{
  "model": "multi-label image tagger",
  "dataset": "photos of plants and fungi (iNaturalist)",
  "train_examples": 22605,
  "image_size": 32,
  "crop_scale_min": 1,
  "horizontal_flip": true,
  "translate": 0.06,
  "rotation_deg": 10,
  "cutout": 0.4,
  "arch": "efficientnet_v2",
  "norm": "groupnorm",
  "activation": "hardswish",
  "weight_standardization": true,
  "channel_attention": "se",
  "drop_path": 0.1,
  "depths": [2, 3, 4, 2],
  "kernel_size": 5,
  "stem": "single",
  "expansion": 4,
  "widths": [24, 32, 48, 80],
  "num_labels": 68,
  "init": "small_normal",
  "residual_init": "none",
  "optimizer": "muon",
  "muon_scale": "original",
  "lr": 0.023,
  "momentum": 0.85,
  "nesterov": true,
  "orthogonalizer": "newton_schulz_5",
  "adamw_lr_other_params": 0.0024,
  "grad_clip": 1.0,
  "steps": 14800,
  "batch_size": 64,
  "epochs": 41.9,
  "lr_schedule": "cosine",
  "final_lr_fraction": 0.05,
  "warmup_steps": 1480,
  "weight_decay": 0.004,
  "adamw_weight_decay_other_params": 0
}
Rows from block 4, named by matrix and row number. Each number is 128 + 32 x the weight over its row's rms, rounded and kept within 0 to 255. All counts start at 0.
# convs0: expand 5x5 conv (model.blocks.4.convs.0.weight, 128x32x5x5, standardized in use), inputs 20-23, a 5x5 kernel for each
convs0.51 [166 147 146 143 123 147 186 173 100  93 135 117 189  90 127  71 114 119 112 152 144  92 126 129 159 113  84 133  65 136 116  68 133 136 142 125 136 150 136  95 154  99 127 126  80 123 106 126 134  70 110 155 117 143 133 118 119 129 188 173 140 106  80 189 193 122  72 106 172 154 164 147 142 118 111 115 102  58 139  71 120 169 103 119 114 154 162 128 120 100  68 165  93 127 109  67 155 103 109  93]
convs0.52 [127 103  89  76  76  99 117  82  78 115 100 158 164 117  87 110 130 153 111 111 126  81  91 126 107  90 104 130 130 132 164 161 154 134 109 163 148 156 140  97 146 130 169 181 133 179 163 148 128  91 138 125 111  89  81 152 124 103 119 139 140 123  96 106 166 115  94  92 106 129 109  95  65  85 105 113 153 185 179 120 137 178 214 183 137 105 127 199 182  86 147 154 179 188 184 139 133 160 168 198]
convs0.53 [136 123 111 112 109 119 133 102  93 166  93 134 171 121 152 104 121 164 109 158 102 122 173 174 157 125 129 140 165 133 132 171 161 184 127 143 167 176 194 113 117 133 118 120  55 156 175 151 105 122  94 130 152 140 114  83  80 113 113 135 115 176 129 138 136  64 122  95  85  92  64 136 171 181 143  89  72  45  77  89  67 108  75  90  89 114 161 141 112 156 124  91  98  90 136 206 146 112 169 190]
convs0.54 [144 193 152 114  87 104 121 155 144 109 145  77 104 173 187 133  73  76  86 131 102  72  57 118 171 136 128 108  55 111 127 115 119 119 115 136 123 146 142 154 149 161 135 117 156 187 174 112 103 127 167 111 146 133 131  71 100 129 172 148 101 154  98  92  75 109 162 190 150 105  95 136 181 177 126 117 136 151 118  63  94  78 148 140  93  96  13 101 145 133  89  46 102 138  93  98  97 130  82 137]
convs0.55 [189 168 103  97 103 113 110 152 153  85 122 184 181  92 115 133 138 175 150 199 105 167 170  99  95 132 139 144 141  95 134  81 124 152 107 103 119 176 145  92 103 132 133 135 145  75 145 143 134 171 122  98  91 123 118 111 135 101 138 111 127 151 176 124 173 154 183 203 106 117 153 136  98 126 193 115 106 126 205 182  74 134 103  85 171 122 131 144 153 152 147 116 140 178 155 102 154 129 124 145]
convs0.56 [110 159 197 133  40 181 183 208 188  66 123  75 127 152  29 136  99 143 170 129 141 148 167 118  77 101 107 137  90  87  55 106 149  90  69 123 119 134 112 133 123  90  86 165 160 110 132 117 145 117 191 160 104 113 110 200 138 148 175 203 159 129 112 115 193 167 198 117 110 182 158 203 167 118 120 159 159 121 108  94  74 127  99 112 123  75 112 136  89  98 170 134 181 144 192 117 128  94  98 161]
convs0.57 [149  96  73 103 135 133 149 132 113 143  83 115 117 131 146 103 177 188 176 165 154 181 125 154 192 139 160 162 131 128 171 184 147 115 132 148 131 102 135 150 137  98 121 173 196 131 119 128 170 184 108 157 165 160 135 162 183 179 194 172 113 119 138 147 142 135 134 168 197 184 134 127 158 171 146  85 114 117 135 142  80  96 146 150 143  24  67 157 116  86 148 132 151 150 108  86 109 125 113  67]
convs0.58 [112 136  86 107 133 147 155  57 104 171 133 164 107  78 177 155 118  93  98 121 164 135 134 132 151 131 148 121 108 147 112 169 158 112 121  69 167 174 157 106  98 108 133 149 115 163 130 151 124 112 106 150 153 157 146  99 126 157 148 125 114 136 128 159 134 151 158 117 118 143 138 160 155 143  98 130 133 119 148 146 103  82  71 128 123 137  84 113 142 123 122 123 134 165 156 155 131  67 135 185]
convs0.59 [116 122 114  98  71 144 176 175 152 115 124 137 115 117 150 116 102  83  96 157 135  59  65  82  94 122  90 120 138 144 148 122 118 114 121 145 103 143 136  77 177 126  93  83  75 171 157 152 106 130 119 178 167 139  96  92 131 156 176 123  88 105 118 175 148 116 134 122 111 152 209 214 167 117 178 105 131 101 171 170 120 105  92  70 121 172 124 131 127 147 132 108 119 120  92 102 127 128  83  63]
convs0.60 [108 132 121 114 113 175 100 120 126 104 137  68 117 116 141 151 116 166  75  46 125 100 131 131 140 133 149 148 125 118 168 182 189 170 144 144 157 132  92 163 131 110  98  68  92 187  81 183 126 112  72 147 125 169 155  90 109 136 122 122  92 144 155 175 139 126 126 144 151 141 145 104  66 111 159 131 118 144 138 145 155 124 199 167 102 160  95 111 129 114 108  86 136 127 110 117  84 121 143 150]
convs0.61 [119  73  71 132 166 146 170  97 109 163 143 117 109  90 159 165 163 127 114 183 172 128 110 117 132  87 115 165 149 105 133 137 177 185 139 158 165 148 170 164 151 147 152 106 134 171 149 159  74 131 140 139 141 137 108 183 202 137  99 107 176 181 136 124 130 178 180 163 195 177 168 115 147 180 160 119 117 156 108 144 166 120 143 176 178 144  97 110  99 138 112  97  95  89 172 150 165 127 100 135]
convs0.62 [120  86  69  98 122 154 149 111 156 165 135 181 126 170 132 113 145 148 138 103  94  80 107 179 139 180 172 163 100  91 124 121 148 124  92 116  92 127 124  85 126 122 102 128 154  89  99 132 152 160 105  91  91 130 144  94 103 142 174 176 105 117 123 126 122 105 107 117  96  84 105 112 133 128  71 178 171 159 143 125 142 157 144 164 152 114  85 115 154 139 118 122  95 165 173 102 111 105 193 255]
convs0.63 [138 151  97  82 119  78 176  99  97 114  87 155  99 146 122 118 111 129 173 132 128 126 117 147  56 134 154 164 141 101 118 177 164 113 106 157 119 124 115 100 165 149 129  90 187 186  86 136 112 117 185 114  97 144 135 130 113 124 216 190 135 157 139 162 138 158 161 143 109 125 120 114  90 125 167 125 122  94  87 116 116 127 110 108 135 108  89 153 162 155 132 117 102 148 172 113 170 170  83  99]
convs0.64 [138 103  91 160 185 167 108 105 137 162 223 128  77 113 159 193 123  65  92 149 190 138  57  90 139 146 136  87  53  43 111 140 116  87  97 127 148 128 118  96 129 151 156 134  67 195 174 199 164  88  99 111 130 136 170 125 133 127 117 146 106 100  98  91  93 121 136 115  83  70 154 192 182 124 100 127 152 159 115 100 126 162 138 104 133 125 165 140  95 180  64 120 140 118 164  92 148 144 121 138]
convs0.65 [115 137 140 146 146 107 135 140  97  77 150 168 163 119  78 200 153 158 187 154  83  70  53  98 135 132 143 159 109 147 112 138 142 157 134  87 115  94 148 113 138  89 130 169  78 158 132 105 174 163 136 119  96  93 107 135 157  86 104 146 163 167  99 120 149 109 111 117 117 140  99  66 131 102 108 169 102 163 157 182 140 148 150 161 109 104  99 162 141 123 146  74  91 122 118 156 130 126 102 112]
convs0.66 [166 164  97  96 120 156 178 150 157 163 167 146 142 137 131 166 146 102  53 122 139 126 165 156 144 128 144  98 132 145  99 107 120 145 145 115  94 150 188 107 108 128 132 173 137 164 180 145 161 185 133 109 115 108 110 155 113 121  97 133 129 143 131 105 120 139 144 144 133 121 120 124 131 156 173  98  97  95  65 136 129 142 104  72 134 152 166 140 138 104 181 136 127 190 101 151 123 161 220 120]
convs0.67 [127 148 148 121 109 185 152 161 144 127 149 135 146 150 137 108  94 123 144 170 109 109 126 166 207 171 138 105  94 114  99 102 140 137 123  52  53 114 126 106 126 110 142 114  99 180 171 153 107  85  56 109 132 128 124  74 105  85 117 124 100 119 104 105 115 136 149 122 124 119 103 135 148 175 115 190 140  65  64  92 176 145 138 123 107 136 123 140 156 140 171 125 136 150 178 199 130 126 131 183]
convs0.68 [139 137  86 117 147 254 186  86  22 109 136 131 118 131 119  13  44 138 145 135 133  82 126 127 170 149  99 120 137 117 134 158 167 121 108 114 152 202 114 100 120 152 132 179 151 149 154 134 119 102 155 150 136 144 166 144 160 145 135 129 166  81 115 134 131 161 105 102 115 136 153 158 140 111 181 119 144  93 171 202 132 166 127 117 134 132 177 216 157  87 128 101 149 153 133 110 136  63  77 106]
convs0.69 [ 62 154 151 126  86 124 166 168  96  68 161 157 117 155 116  39  82 147 158 128 115 115 112 112  77 110 135 111 117 104 149 144 121 126 117 124 122 154 167 139 180 178 108  83 131 129 163 133  98  94 110  76 135 111 140 124 115 149 109 132 134 101  84 133 132 139 103 124 159 125 138 126  72  98 144 110 144 146 118  85 105  75 134 120 176 123 107  82 143 173 111 140 135  95 153 162  84 135 104  83]
convs0.70 [171 139 100  87 118 198 157 112  56 122 192 153 157 122  81 168 152 117 118 136  56 105 143 147 128 157 126 154 159 157 207 146 131 136 140 160 116 115  58 100  99 113 172 127  81  93 102 154 141 122 128 130 115 114  99 161 173 123 111 117 173 152 192 169 127 138 104 162 129 128 133 102 104 152 162 154 156 101 111 181 148 127 142  78 166 104 194 170  99 134  95  63 139 114  96  91  40  77 150 181]
convs0.71 [132 137 114  97 127  95 142 108 104 117  55  84  98  64  75  72 119 128 142 134  65 102  90  91  99 164 158  97  83 109 118 129 136 109 127 114  92 145 153 143 137 103  91  95 141 147 165 112  77 123 106 101 111 112 107  81  58  82 103 101  98  86  88  90  95 179 147 148 160 171 176 146 140 136 175 194 203 159 119 129 139 195 204 162 116  84 115 172 127  88 114 112 107 136 135 144 151  95 113  88]
convs0.72 [135 185 148 118 124 190 188  99 108 157 192 125  24 109 187 121 132 112 130 149 126 170 156 138 170 105 116 137 125 131 107 115 135 178 169 116 151 144 131 110 131 135 110  76  91  59  30  91 130 127 104  83 112 111  82 147 132 172 158 124 135 173 193 152 140 120 114 149 157 162 130  84  69 135 179 199 170 129 100  93 180 144 121  99 141 142 114  95  90 134 112 166 166 154 162 121 147 139  85 126]
convs0.73 [203 163  86  91  92 138 138 116 147 162  81 111 106 122 154  95 120 129 134 171 153 195 123 131 110 131 125 104 111 112 118 124 120 167 172 114 100 137 167 166 102 114 100 119  98 105 137 144 132 107 125 122 148 134 169  93 104 139 124 118 108 145 130  89  92 138 141  75  59 125 112 138 112  92 121 147 124 133 169 143  53  88 110 131 134 110 126 133 153 188 143 140 116 146 145 155 158 116 158 136]
convs0.74 [164 136 130 119 117 167 115  99 132 212 106 117  90  94  99 133 109 149 164 143 144 143 137 195 132 109 102  16  38 121 102 147 145 125 106 138 211 175 119 116  70 144  88 127 100 142 160  94 157 151  96 143 179 150 142 138 172 168 142 137 152 136 137 138 134 132  95 108 120 127 188 170 192 156 147 127 121 151 125 105 128 138 132 193 136  69  76 143 143  49  92  62 110 107  95 108  95 102 108 107]
convs0.75 [142 118 199 240 176  84  69 144 174 172 147 139 130 138 181 138 120 146 115 130 135 158 144 137 137 139 132  86  70 120 152 146 127 128 195  87  93  98 110 162  84 107  98 106 162 117 123  87  87 124  87 120 116 105  75  96 127 165 140  81 142 144 167 130  88 112 123 147 151 106 104 126 111 104  69 108 100 116 153 122 125  83  78 140 144 194 141 111 141 149 113 113 121 130 130 159 173 160 148 156]
convs0.76 [166 127  90 149 125 184 143  88 173 162 182 188 125 146 133 131 174 163 111 133  79  99 148 109 148  86 119 114  93 127 159  99 117 105 165 194 177  94  98 107 172 153 127 162 135 143 125 126 132 167  75  83 124 144 122 114 136 125  91  90 137 187 187 176 102  81 177 157 159 122  49 112 175 151  19 180 207 171 117 155 126 140  92 145 178 148 130 165 120 106 110  72 156 154 153  73  55  99  57 159]
convs0.77 [ 81 114 102  95 114 130 157 120 120 118 129 153 113 103 163 142 125  76 109 151 147 123 124 139 144 125 142 150 146 139 123 173 193 135 134 101 141 178 176 145  99  98 131 129 110  92  85  79 112 112 171 166 152 155 177 158 109 108 131 171 116  58  18 140 150 137  92  81 128 128 172 142  95 134 108  90 169 181 155 139  51 115 159 152 141  99 128 206 167 126 118 133 154 106  68 149 129 139 116  62]
convs0.78 [135 129 117  82 106 112 182 159 126 116 118 157 177 140 146 144 146 132 122 111 200 144  84 142 121 109  96  97  96 144 116 126 115 106 132 119 135 110 128 128 166 174 145 121 142 169 153 135  99 122 103 103  82  63  85 146 143 162 150 131 128 131 122 103 144 111 114 101  87 102 127 107 122 125 115 163 127 137 152 178 149 122 154 181 163 152 101 131 151 134 161 153  85 176 158 130 180 124 124  97]
convs0.79 [123 137 103 121 147 156 123 115 122 101 186 182 219 112 145 181 153 144 139 104 111 131 136 183 126 103 143  69  50  73  60 128 133  87  69 112 131 117 120 101 134 113  92 109 112 103  92 103  76 100  98 175 211 159 113 115 156 159 113 142 197 158 159 166 195 159 124 107 131 173 198 185 130 121 150 137 161 149 125 107  63 101 155 159 105  96  93 134 130 126 144  86  54 103 131 144 110 101 126 112]
convs0.80 [151 137 111 170 156 151 132  53 130 174 209 164  38  78 164 154  98  97 102 140 113  98 119 105  84 107 136 175 100  51 164 147 128 135  98 109  89 114 134 118  97 132 122 130 132  96 148 149 105 158 118 120 118 122 130 116 125 142 110 100 118 120 123  96 115 127 148 123  98  80 139 146 121 104 122  75  57  71 136 133 144 111  81 144 189 149  97  80  91 158 179 127  84  82  93 155 153 134 163 138]
convs0.81 [135 122 148 201 154 126 101 115 143 123  96  92 105 165 162 141  73 110 166 182 133  79  69 136 117 104 146 187 149 107 159 159 139 125  93 144 127 125 159 131 114 135 131 155 137 120 112 119 158 124 120 108  89  88 117 106 107 112  97 108 127 154 167 151 140 145 147 134 126 121 156 120 149 138 129 145 147 107 112 106  85  94  86 159 144  75  85 103 145 128  88 105 116 137 113 166 165 140 113 114]