python train.py --depths=[2, 3, 4, 2] --stem="single" --widths=[24, 32, 48, 80] --max_grad_norm=1.0
Rows from block 2, named by matrix and row number. Each number is 128 + 32 x the weight over its row's rms, rounded and kept within 0 to 255. All counts start at 0. Numbers have three digits each. After the name is the row's rms in percent of the matrix's.
# convs0: expand 5x5 conv, stride 2 (model.blocks.2.convs.0.weight, 96x24x5x5, standardized in use), inputs 21-23, a 5x5 kernel for each
convs0.4 083:128115119068155135155133078157087126156099152082113147078105115121148078095166101102126124215135150128104152089100103141182106109131190159142143126192115119122107091108150121123121092142135101155088140136082133163181186102142
convs0.5 087:139113175144154119092155120137123098127099153118095137113174075103115078143067154177122123106144173125135156171183117151156141151107112159143141140121171197188187169169179133166115193176166170174122142102129166118127096123146
convs0.6 082:128139131138125121125134111143123095129124124108082113142121122090120178175138112106182144084091106125138100107124110123125137106100127141161140145165179164180154165131136130137123163151181170145186151180166141148142153145175
convs0.7 081:148155181170107167128119107131140118136134128087089125142136109132095072067187117128097150175179186132111081130191132149097091130125159117092116069096116114173171114141150102090107153158146144130115083099159148183120100166194
convs0.8 122:141142173163155120130171190147087071127198175116058058159156134117071108142142156124087121128181185111113074142209162120085093173179135126093129140117173167153122139160190191117119138176222166114111096161177125139086104134135
convs0.9 090:084072101116163124104156120148141117158114150107127148111136122118115106086157148139099137142138148061121170123136089111123096141063097106134140079116109158128153183094102126113158098136142096141118115143098148043066131102125
convs0.10 107:147117114137122136097142169134130097118168143164091070145132137095080125141139148157149104127126128147129102154158154143079102118161126103108124111123144112108112112160135089108111176151125138157109128120164175098078120124156
convs0.11 097:147145198115124149155169053113108157163051125147168180085143121133164067149175119099104142173148123107167180166112096132153173116112129167163122120142106095131106130109089120113135108080126115167118125122119158149126115116162
convs0.12 095:132164174174146111168155145113103142133101085115139140103068157139136128074099107123130150111098122150175134134138150176091103099128155096100086104186138170159148121112135120115091115156100100106097151130104096080139142118116
convs0.13 108:173143144085100169177189132110178169153166157136088104141138135101114138132086085059065105144131099079099143168159125107105141129117105081115127126142106092080099133113108082082099119141132107098095138142122104082100107123110
convs0.14 100:127115144146175129117160156184106114136141171112136134128159126155138146165122129105114123138170119136092171195157163116130156134150131092113125142134111052111150159123069090137126147082119127126152081112120113141110116109114
convs0.15 092:141139167180173146112123154177150133133164186115105124150145094092112143150146127199217213106098188194167072070167151165110059142143142115063147155152090094098067101138145138102082146159168118054105169169125087056156148150151
convs0.16 097:095095098054055117114134101070113117149120089100147128124079114129145142120111094118086103097098127131184158109128146162141077141149106143139143127094136130144123162110101124122157114106127111128137120144152123114119131125105
convs0.17 088:127147163137119129136121124128132139126094078139146115074051124116107105093164142150163082139129145158089114095110105083091072110144152087064108111099123124102098092090130094087098104133081066098087105093057113150148126103104
convs0.18 090:131086114109110113111114140161103105152187177138147178199198152133173166173104091144122142110111113128166143133145133153107112120118138079079132138149170146151131107190156142129145211188122112121194142122144137198158176207173
convs0.19 082:141092105132132156146143134091094088146126103136135140126134088115124107117112134064069112136162128112071117136177144088150153147122112151148139130130114154171166196122130135182194109161130197209083107139197226083096138197161
convs0.20 087:145143144201159114136151165142113133139182117087137120149106107154136170082157167159136103169152157121140103102117092130081125169167199057106109152167142151152190206079103115131148153186187171215145160160154165170167155163172
convs0.21 126:116110132166136108089082144149134136057062132128175121065091112137156121104134148182174112119117176219161137097109172160157153123125142128150150145154160165188139096112117176190120120080090162156157144080103151119155144091106
convs0.22 087:135116115135087105095081116073118120117130089100120107138129088115105114117063055133113124091080169148111107098172150134146147177160152118100172149152116117099087104109130124104108149114092119102152138110143115156140113133132
convs0.23 083:133140150125138147154176124143113124162097097103096121101096126135128117066142175171160111142163117096055127094072136096175150118154120183182163173135157157150197175175136140146138124151170170160117153191159126129131164150090
convs0.24 094:155157146171145131138145185123156141159141061134130128126094127097111153133115108133189138090088092141122068081066084145107082103107125109087092113153146180148130114124156104091089094104052100109103129128153100148181178182136
convs0.25 103:126150154159143116133128141114151141119171160110088074124087130110120129081156149101067103131120128139146072102120133120097129126144118110137111122116141154162139094128126153136133140134154121133149152149105119132100080063094
convs0.26 108:119118112126111130139114098070152149142141085136120112123076144147144177120150107141153190113124159143178076122175141156066092146132170105082113122156166153105100099118142147099127110128173124114134115140139103160137140147117
convs0.27 105:125137160159136120136119160151118110092120171136137057053131152149103076114161165144104119121173150145154116116131174192121074091131169161136114106119091119121131126112147126098116109140139103109081132158112076114135142097080
convs0.28 105:125109136154125121107139164133149105122152116105108110137100097098130137107086158168098065080154165091064100146195106074098130175125100116129169132119118102107117104113101126122091107096145143084144128183190119138122133187118
convs0.29 089:136153156178166149149115179192164182130130177111140135159151150165159170177106082129106087106045113120120167137156145114143163172152129157152177146153129081101121082094059060114143135128072124145084138107095137088115110101176
convs0.30 096:136119098145169147121093128156137103068138181120105087145170111091087154184159147170207187109125160196171128127147177163134160152182153126129151170140128167191138139118142141121137109076106108141083044060081114084038054076096
convs0.31 099:186183119083130114109089124143096112108126130132163155104088121154151106119124157149191152138197177204143144176195162125141129136128111136126147150136123103143154134138146150128077141122120120099102073106146134084090111129134
convs0.32 091:117142116108079095137114107060078104071085061103104080099098099103087127109128141120068054131140133076063102117147083112084120138116147119150133115165162144119096137132104094084116115088091076120123115127110150113137158117140
convs0.33 099:103117098100096120127096081104148142127094106084114112112104088087113128132129149141144125143138151169168135155169167174151193203175148137141156128136108103128144146092081125136146157160174139146160181167149149108088106129132
convs0.34 104:138140133125123127127117136150151132177168163134152163147115111134132128124144122154133157124121151144164097108110088091128126127101134154146137133151139160116108081147150139116102214175155133150196136108086103145111100120067
convs0.35 097:123140125155157107113134157169115134166157186148155150118133135128115112098146126147148135147127135140127110087123129142122078139142123175135172168147110123135166176092110104148152093085081099123112083095091142106111111111123
convs0.36 113:173117068096141128103077107130110106123132150103140158127134129179195140131112127173175138131141213207145168169199170113158149125109112120115072105146115107126132120149115116135113143097101097096124129080059105116124084073140
convs0.37 119:138175202161128155153132110154156139129149183167152142145132160147153124093130104139170164118144190162115149149125071092096086073145172109133162198160121106100150158108104143186143158165161126097159166099060088158130099128157
convs0.38 089:146170177146141163137130120114165149141107104195184172111066159168146104089119116132135047139129151149101120119130137112123132100131152142135125117107106117127128099148116117115114182137152100132140145132117121062117111100087
convs0.39 106:176145147146177156152191177171136178161133130140139138108129103127127102102139182141141076160180168164132134146158134131148150138109114164147085128119100133126093065125136158125076139113158123087171154143130116132148139139135
convs0.40 095:143173162169158189160147144151237173153152168195143174158179181109119102148167114111110066177163134120098087110080091067111115083111088143138127146117117117132153127132131131145134139142124129141144129117128126171176160152134
convs0.41 084:076103121124174098130108127124135120116152135133114107116101147150158152181138124163172130155141162152127164131132102142170146152142198168137133111170197135156152114156153133131135131121128159130098109125162133114086093117058
convs0.42 091:137107089106107116120133138131116087105115107138122108121148129123146114114157146140085087115133155132137087060093103160161114123068100154121171133137132158146114109160166189150146095089120123146133114114111166110099095081107
convs0.43 089:167167157162138151132107146117151124133165157137120118117133145139138146142105152191174153132183157146117163195144171161152212168182166181202169188137117114127101134100088108104121113122131162183091096117118152102121126102152
convs0.44 133:129088119164150167108084144179149159099114188093164155117172081107151116125069077143143104076012088133108150064041094121181153056054116162175113069132130118158152121126084121174139159109085145170159171095101170115168135104156
convs0.45 117:118099095133147141120102098108112130143123101103086128153146112082083119137114094113116103133102114095124136156152091114119147174158139115086109134130146163167123104118114129143132130099082078131136133106086115137152135142142
convs0.46 092:161132132129122094121115120111128153121154150171170138180155179171126141110126128167149188141127135119163139114120099142125082098092156141116170157217144102111107128171104141136134206129160148138144103122150112107054096112089
convs0.47 101:163139110149110162141123174116113137136191129150172136184126107126136182144117083138097156128086125064146123076117057141109093116081137105080103050100130156181149126133122154131123152085117106099174151171147144101129158134088
convs0.48 083:102109145148164177162156124119147124135146154121130139114146135118091069119191142139086104155130141119157148117136160175111100068078109112167160098094106117164117119161164151111089187168165184188114105112129141119165171093074
convs0.49 094:196174190162157095102124159142100110099114136113175140121107092098096115118078120112092089132135128112127157172112122119140130126131130114111131119144163157139087078143090133131137093056116135176091115159126114107114172183151
convs0.50 122:127151133166129125143147145109099094162168084108098202193099089118199172070108137156140125101158156129152057183138079165125163081100169153131102136127181148106135118155142107122113121161154114120100147156095127133128144118080
convs0.51 105:099117127153158116119123156189129151133179196128156171186217122067101112101173120111134130143096121137166177143158180183181177166177168105127151141122113128140132150111114136134128110139154112117117135110089130127130103081127
convs0.52 131:128129159101103137078164135069162083121161087161133094156120115166106121146125150147112152106100151146166150086144154136179097119151131132131124134135111142129102149082115158088098103061148124082164077105165116170147102137149
convs0.53 108:098091100128123111119116136139156157155186203095142190156167096129167164158185192134138168151157182198176178189207200166136110123107123082075131124147115117124138094112093112137110144106105161135150122081125132140132116161166
convs0.54 081:122127140146138123121139155105084145167180145090132139082094108156158118142124132138134113146120150155076151127128143092141123109163092170122146157153098184208152138128166148148136149205166155157093135074135110092174085131120
convs0.55 097:102124115106138102127110089100137130137132109167156166151160108107116110137092113102142111095120154172141150142153167167122109132142093170172168173147116115115120110144168156131124124126134117128108103156172133098054083106082
convs0.56 080:110119131121120126130130149120116102138131167115106092090112108087073071100174154123084105119140073087058111135112124081106129168163168128149194182171122107103112119140166169187151111164145176109123138132138106104130107130122
convs0.57 089:097127159162202165153137166121168136104111123091111122111144109141156142163121135125155138106116137110162073107157174179098156185172122138139115099062120113096083084142139147157146105138148195124167152155151068217159126099067
convs0.58 133:121125116150168109113144196182130164201196133139159163130106134140106095088108147183128118162187115071121177106055105148139071093172163139140164147122122121178140132134160150104128160134100099129124080101143123085088141144121
convs0.59 137:106125122128114087098116135131090096126144151127143147134131155153129132118156092064109121152148180184159171185178125104161124103100129087074116171155124108086113139094079105148167118110150159155143149162157154116112154152136
convs0.60 102:098119133141145072103127137118078090075094099085075048054103096095090069102215183157174206189173168185202131097123158174129105129177192126125114117155149152152142141096107130148158082084103150172127109098127149114136113118119
convs0.61 124:105088080114109147124087096110137117109122124117111130157139146131147171165098107126121119126120115121129135152140135128177195169156142135133115132144099085098096110105070071087126125111087077097168168153133113150135161161134
convs0.62 088:100095111101081109132144133117108110140153166094107146181133098109136129080105095128140146084112152133110154168138114102181172111096099171173161092132071069104130134120136148115141140113122083088108122134094123122123136104164
convs0.63 076:122126134104113106130143103117131160159151170153166147108083185156141095104113135100100120089147140121071131147123105062158158125110065090106139146111164127123142093114119147131060135162195167096120137158162156106121153156122
convs0.64 077:099105123143147142148137151135135133130142120097114140136144088084096099111167175136094127125100078081118106086134126160128140148136131158151145142145111108098110140125143111112131137149132138120133104098102103138096103136161
convs0.65 101:099129121168129098145128158112187218172210190150166137169159157178145156144091095076124095153168127168167135121112129139127130136123136101137156140132139113123156097101110110136085110111117125107103110106113108109120093103099
convs0.66 109:149130142131099124109131114087149130150112121161125147123145151123125136141149148107080033141134110101052118125135159099116107122194127103134161223145121124124139112103125143137105116150154159116121122163145117116129136123102
convs0.67 081:113128092156122126132118162152165150146178125112127129128118102111120128111125132125185176131121121157164161145158185165147141168171149110125189181160130113200171174126121156145145098097141150125077077128130129086081116129071
convs0.68 100:169111131166142130117104149105105110103137105125129131155137167180154173195109090075089115104149118105140127162088102090116119090102116154197191207142092091127103061157133168114093155142173140108163165179174145127093080051038
convs0.69 089:097122123105089070082110091104086077125131100096100127133073080097107146105131109137154169126110108107126140145127105119094149139152160130163151157157120069097107148125113154136149090106141103112153116153137143142109159143155
convs0.70 125:157184143125087176189125131109192192141148107175151110123080152109081114101158141134133087167131149153090142134155153152101100140152135126124171149132139139164154125137126168156123139135149141130143160154134131119147147118136
convs0.71 116:144093101123147130107079089117150165138097091119149172144107101098133157143157139166151163160124120088119160172156073077142186219168138114104172184165104100111124126102092108128119109098101133116111109125133141118112116135156
convs0.72 087:106139159162156070111123141140093113093082089126122157120127069059096101114121133147171175113057098150142138116108110119179163140127109182153142175148120161169133132107109160160183118101127124127172145134106099158154167126155
convs0.73 074:150128126133147159137136158163082105139167153125136162162141105132112117097138089108000110076096126087144113131138063158143124126081172084116116109218141157148095136163141114107172147044131147166029045110137156117122133156102
convs0.74 090:131137134111130129146152144166137132176167195116126142126169109091110128173193186116150132142126111126119095105066100102120122124120115077101086094125127143141102059115128122122102129169088071082154124083109126111090106129150
convs0.75 087:130165140170134109130145120152112132115095154165120094127141144101153149162067152113108118163135134089133161120127085121128107098108149118141175113123166123140131166118068126132093069113154130070170140135083109203175162122152
convs0.76 138:101165123075121121167117057116128120143113104106074135169124096066126174128187130114183146167143120151141133170156118147096170176110133102151181129125127142116124122146170101097130124189142063098104173201096064108120179107066
convs0.77 098:112105130100095068055116131100065066123164141075109109147134080125105111141097148111100116079126134113108128144153143119158149127156113155176156159110100124106080141088130189142127083106186155115102079122170134112072068108118
convs0.78 111:108118124151143117130135123097128128114122114117159134157124122155148127101103109093106081120104100102094102072103131132151151162203172167190215186149122095111110105117092108095099100106145126124122126153153108178150147136094
convs0.79 095:144196168184149132157125153115133122111143118095100113121101058086083092094119132170119142120134136114151141120149137191115107141116182122143177139187199152174136153146118144126149150131128118135171136113105120145088091060088
convs0.80 086:111125158143132189141128113089140111068089067147129143181139217202195200159183165111135117150139131170145154161167156113185126131108080163098114099130164133144127104110113127082093150135139081109158131148141129129129143174161
convs0.81 085:113128135112126099134114097128122130109118146166161118102132179165100084121125106162136162142137143107159190147171124161144090083069123120075151119102122127133134093136058091105087126082112133130150073100124151144104153182161
convs0.82 098:134090143135129143127160120132178137169143098152113148110116144101160169182106113141180140119134150185150128187206187160122156174138119188141131113138168152134136118111119134140113117134138129138119123131122129155132135134144
convs0.83 113:112124094123107129127125136152113106107163172112128148195168100135165159111124105093094124096108148170167103108153168144141153165140116163145128111121102096136154097085094115142097070099129136092104127164149142124094115143148
convs0.84 082:098116132115120154139160142141132078158145179106100147143115125112168138119101084113144143174111163157145137106139103148190146180120136108051105078084157122102110087170141101122097149177157133127129173143116123093115143142084
convs0.85 072:082149102044087083111088110108110145099124086105107087116096118105118141123085099150103140143144171077137108115184098184166126156093170200131166115136140143132149141093089100113149142080081071124123087107099135049054099090116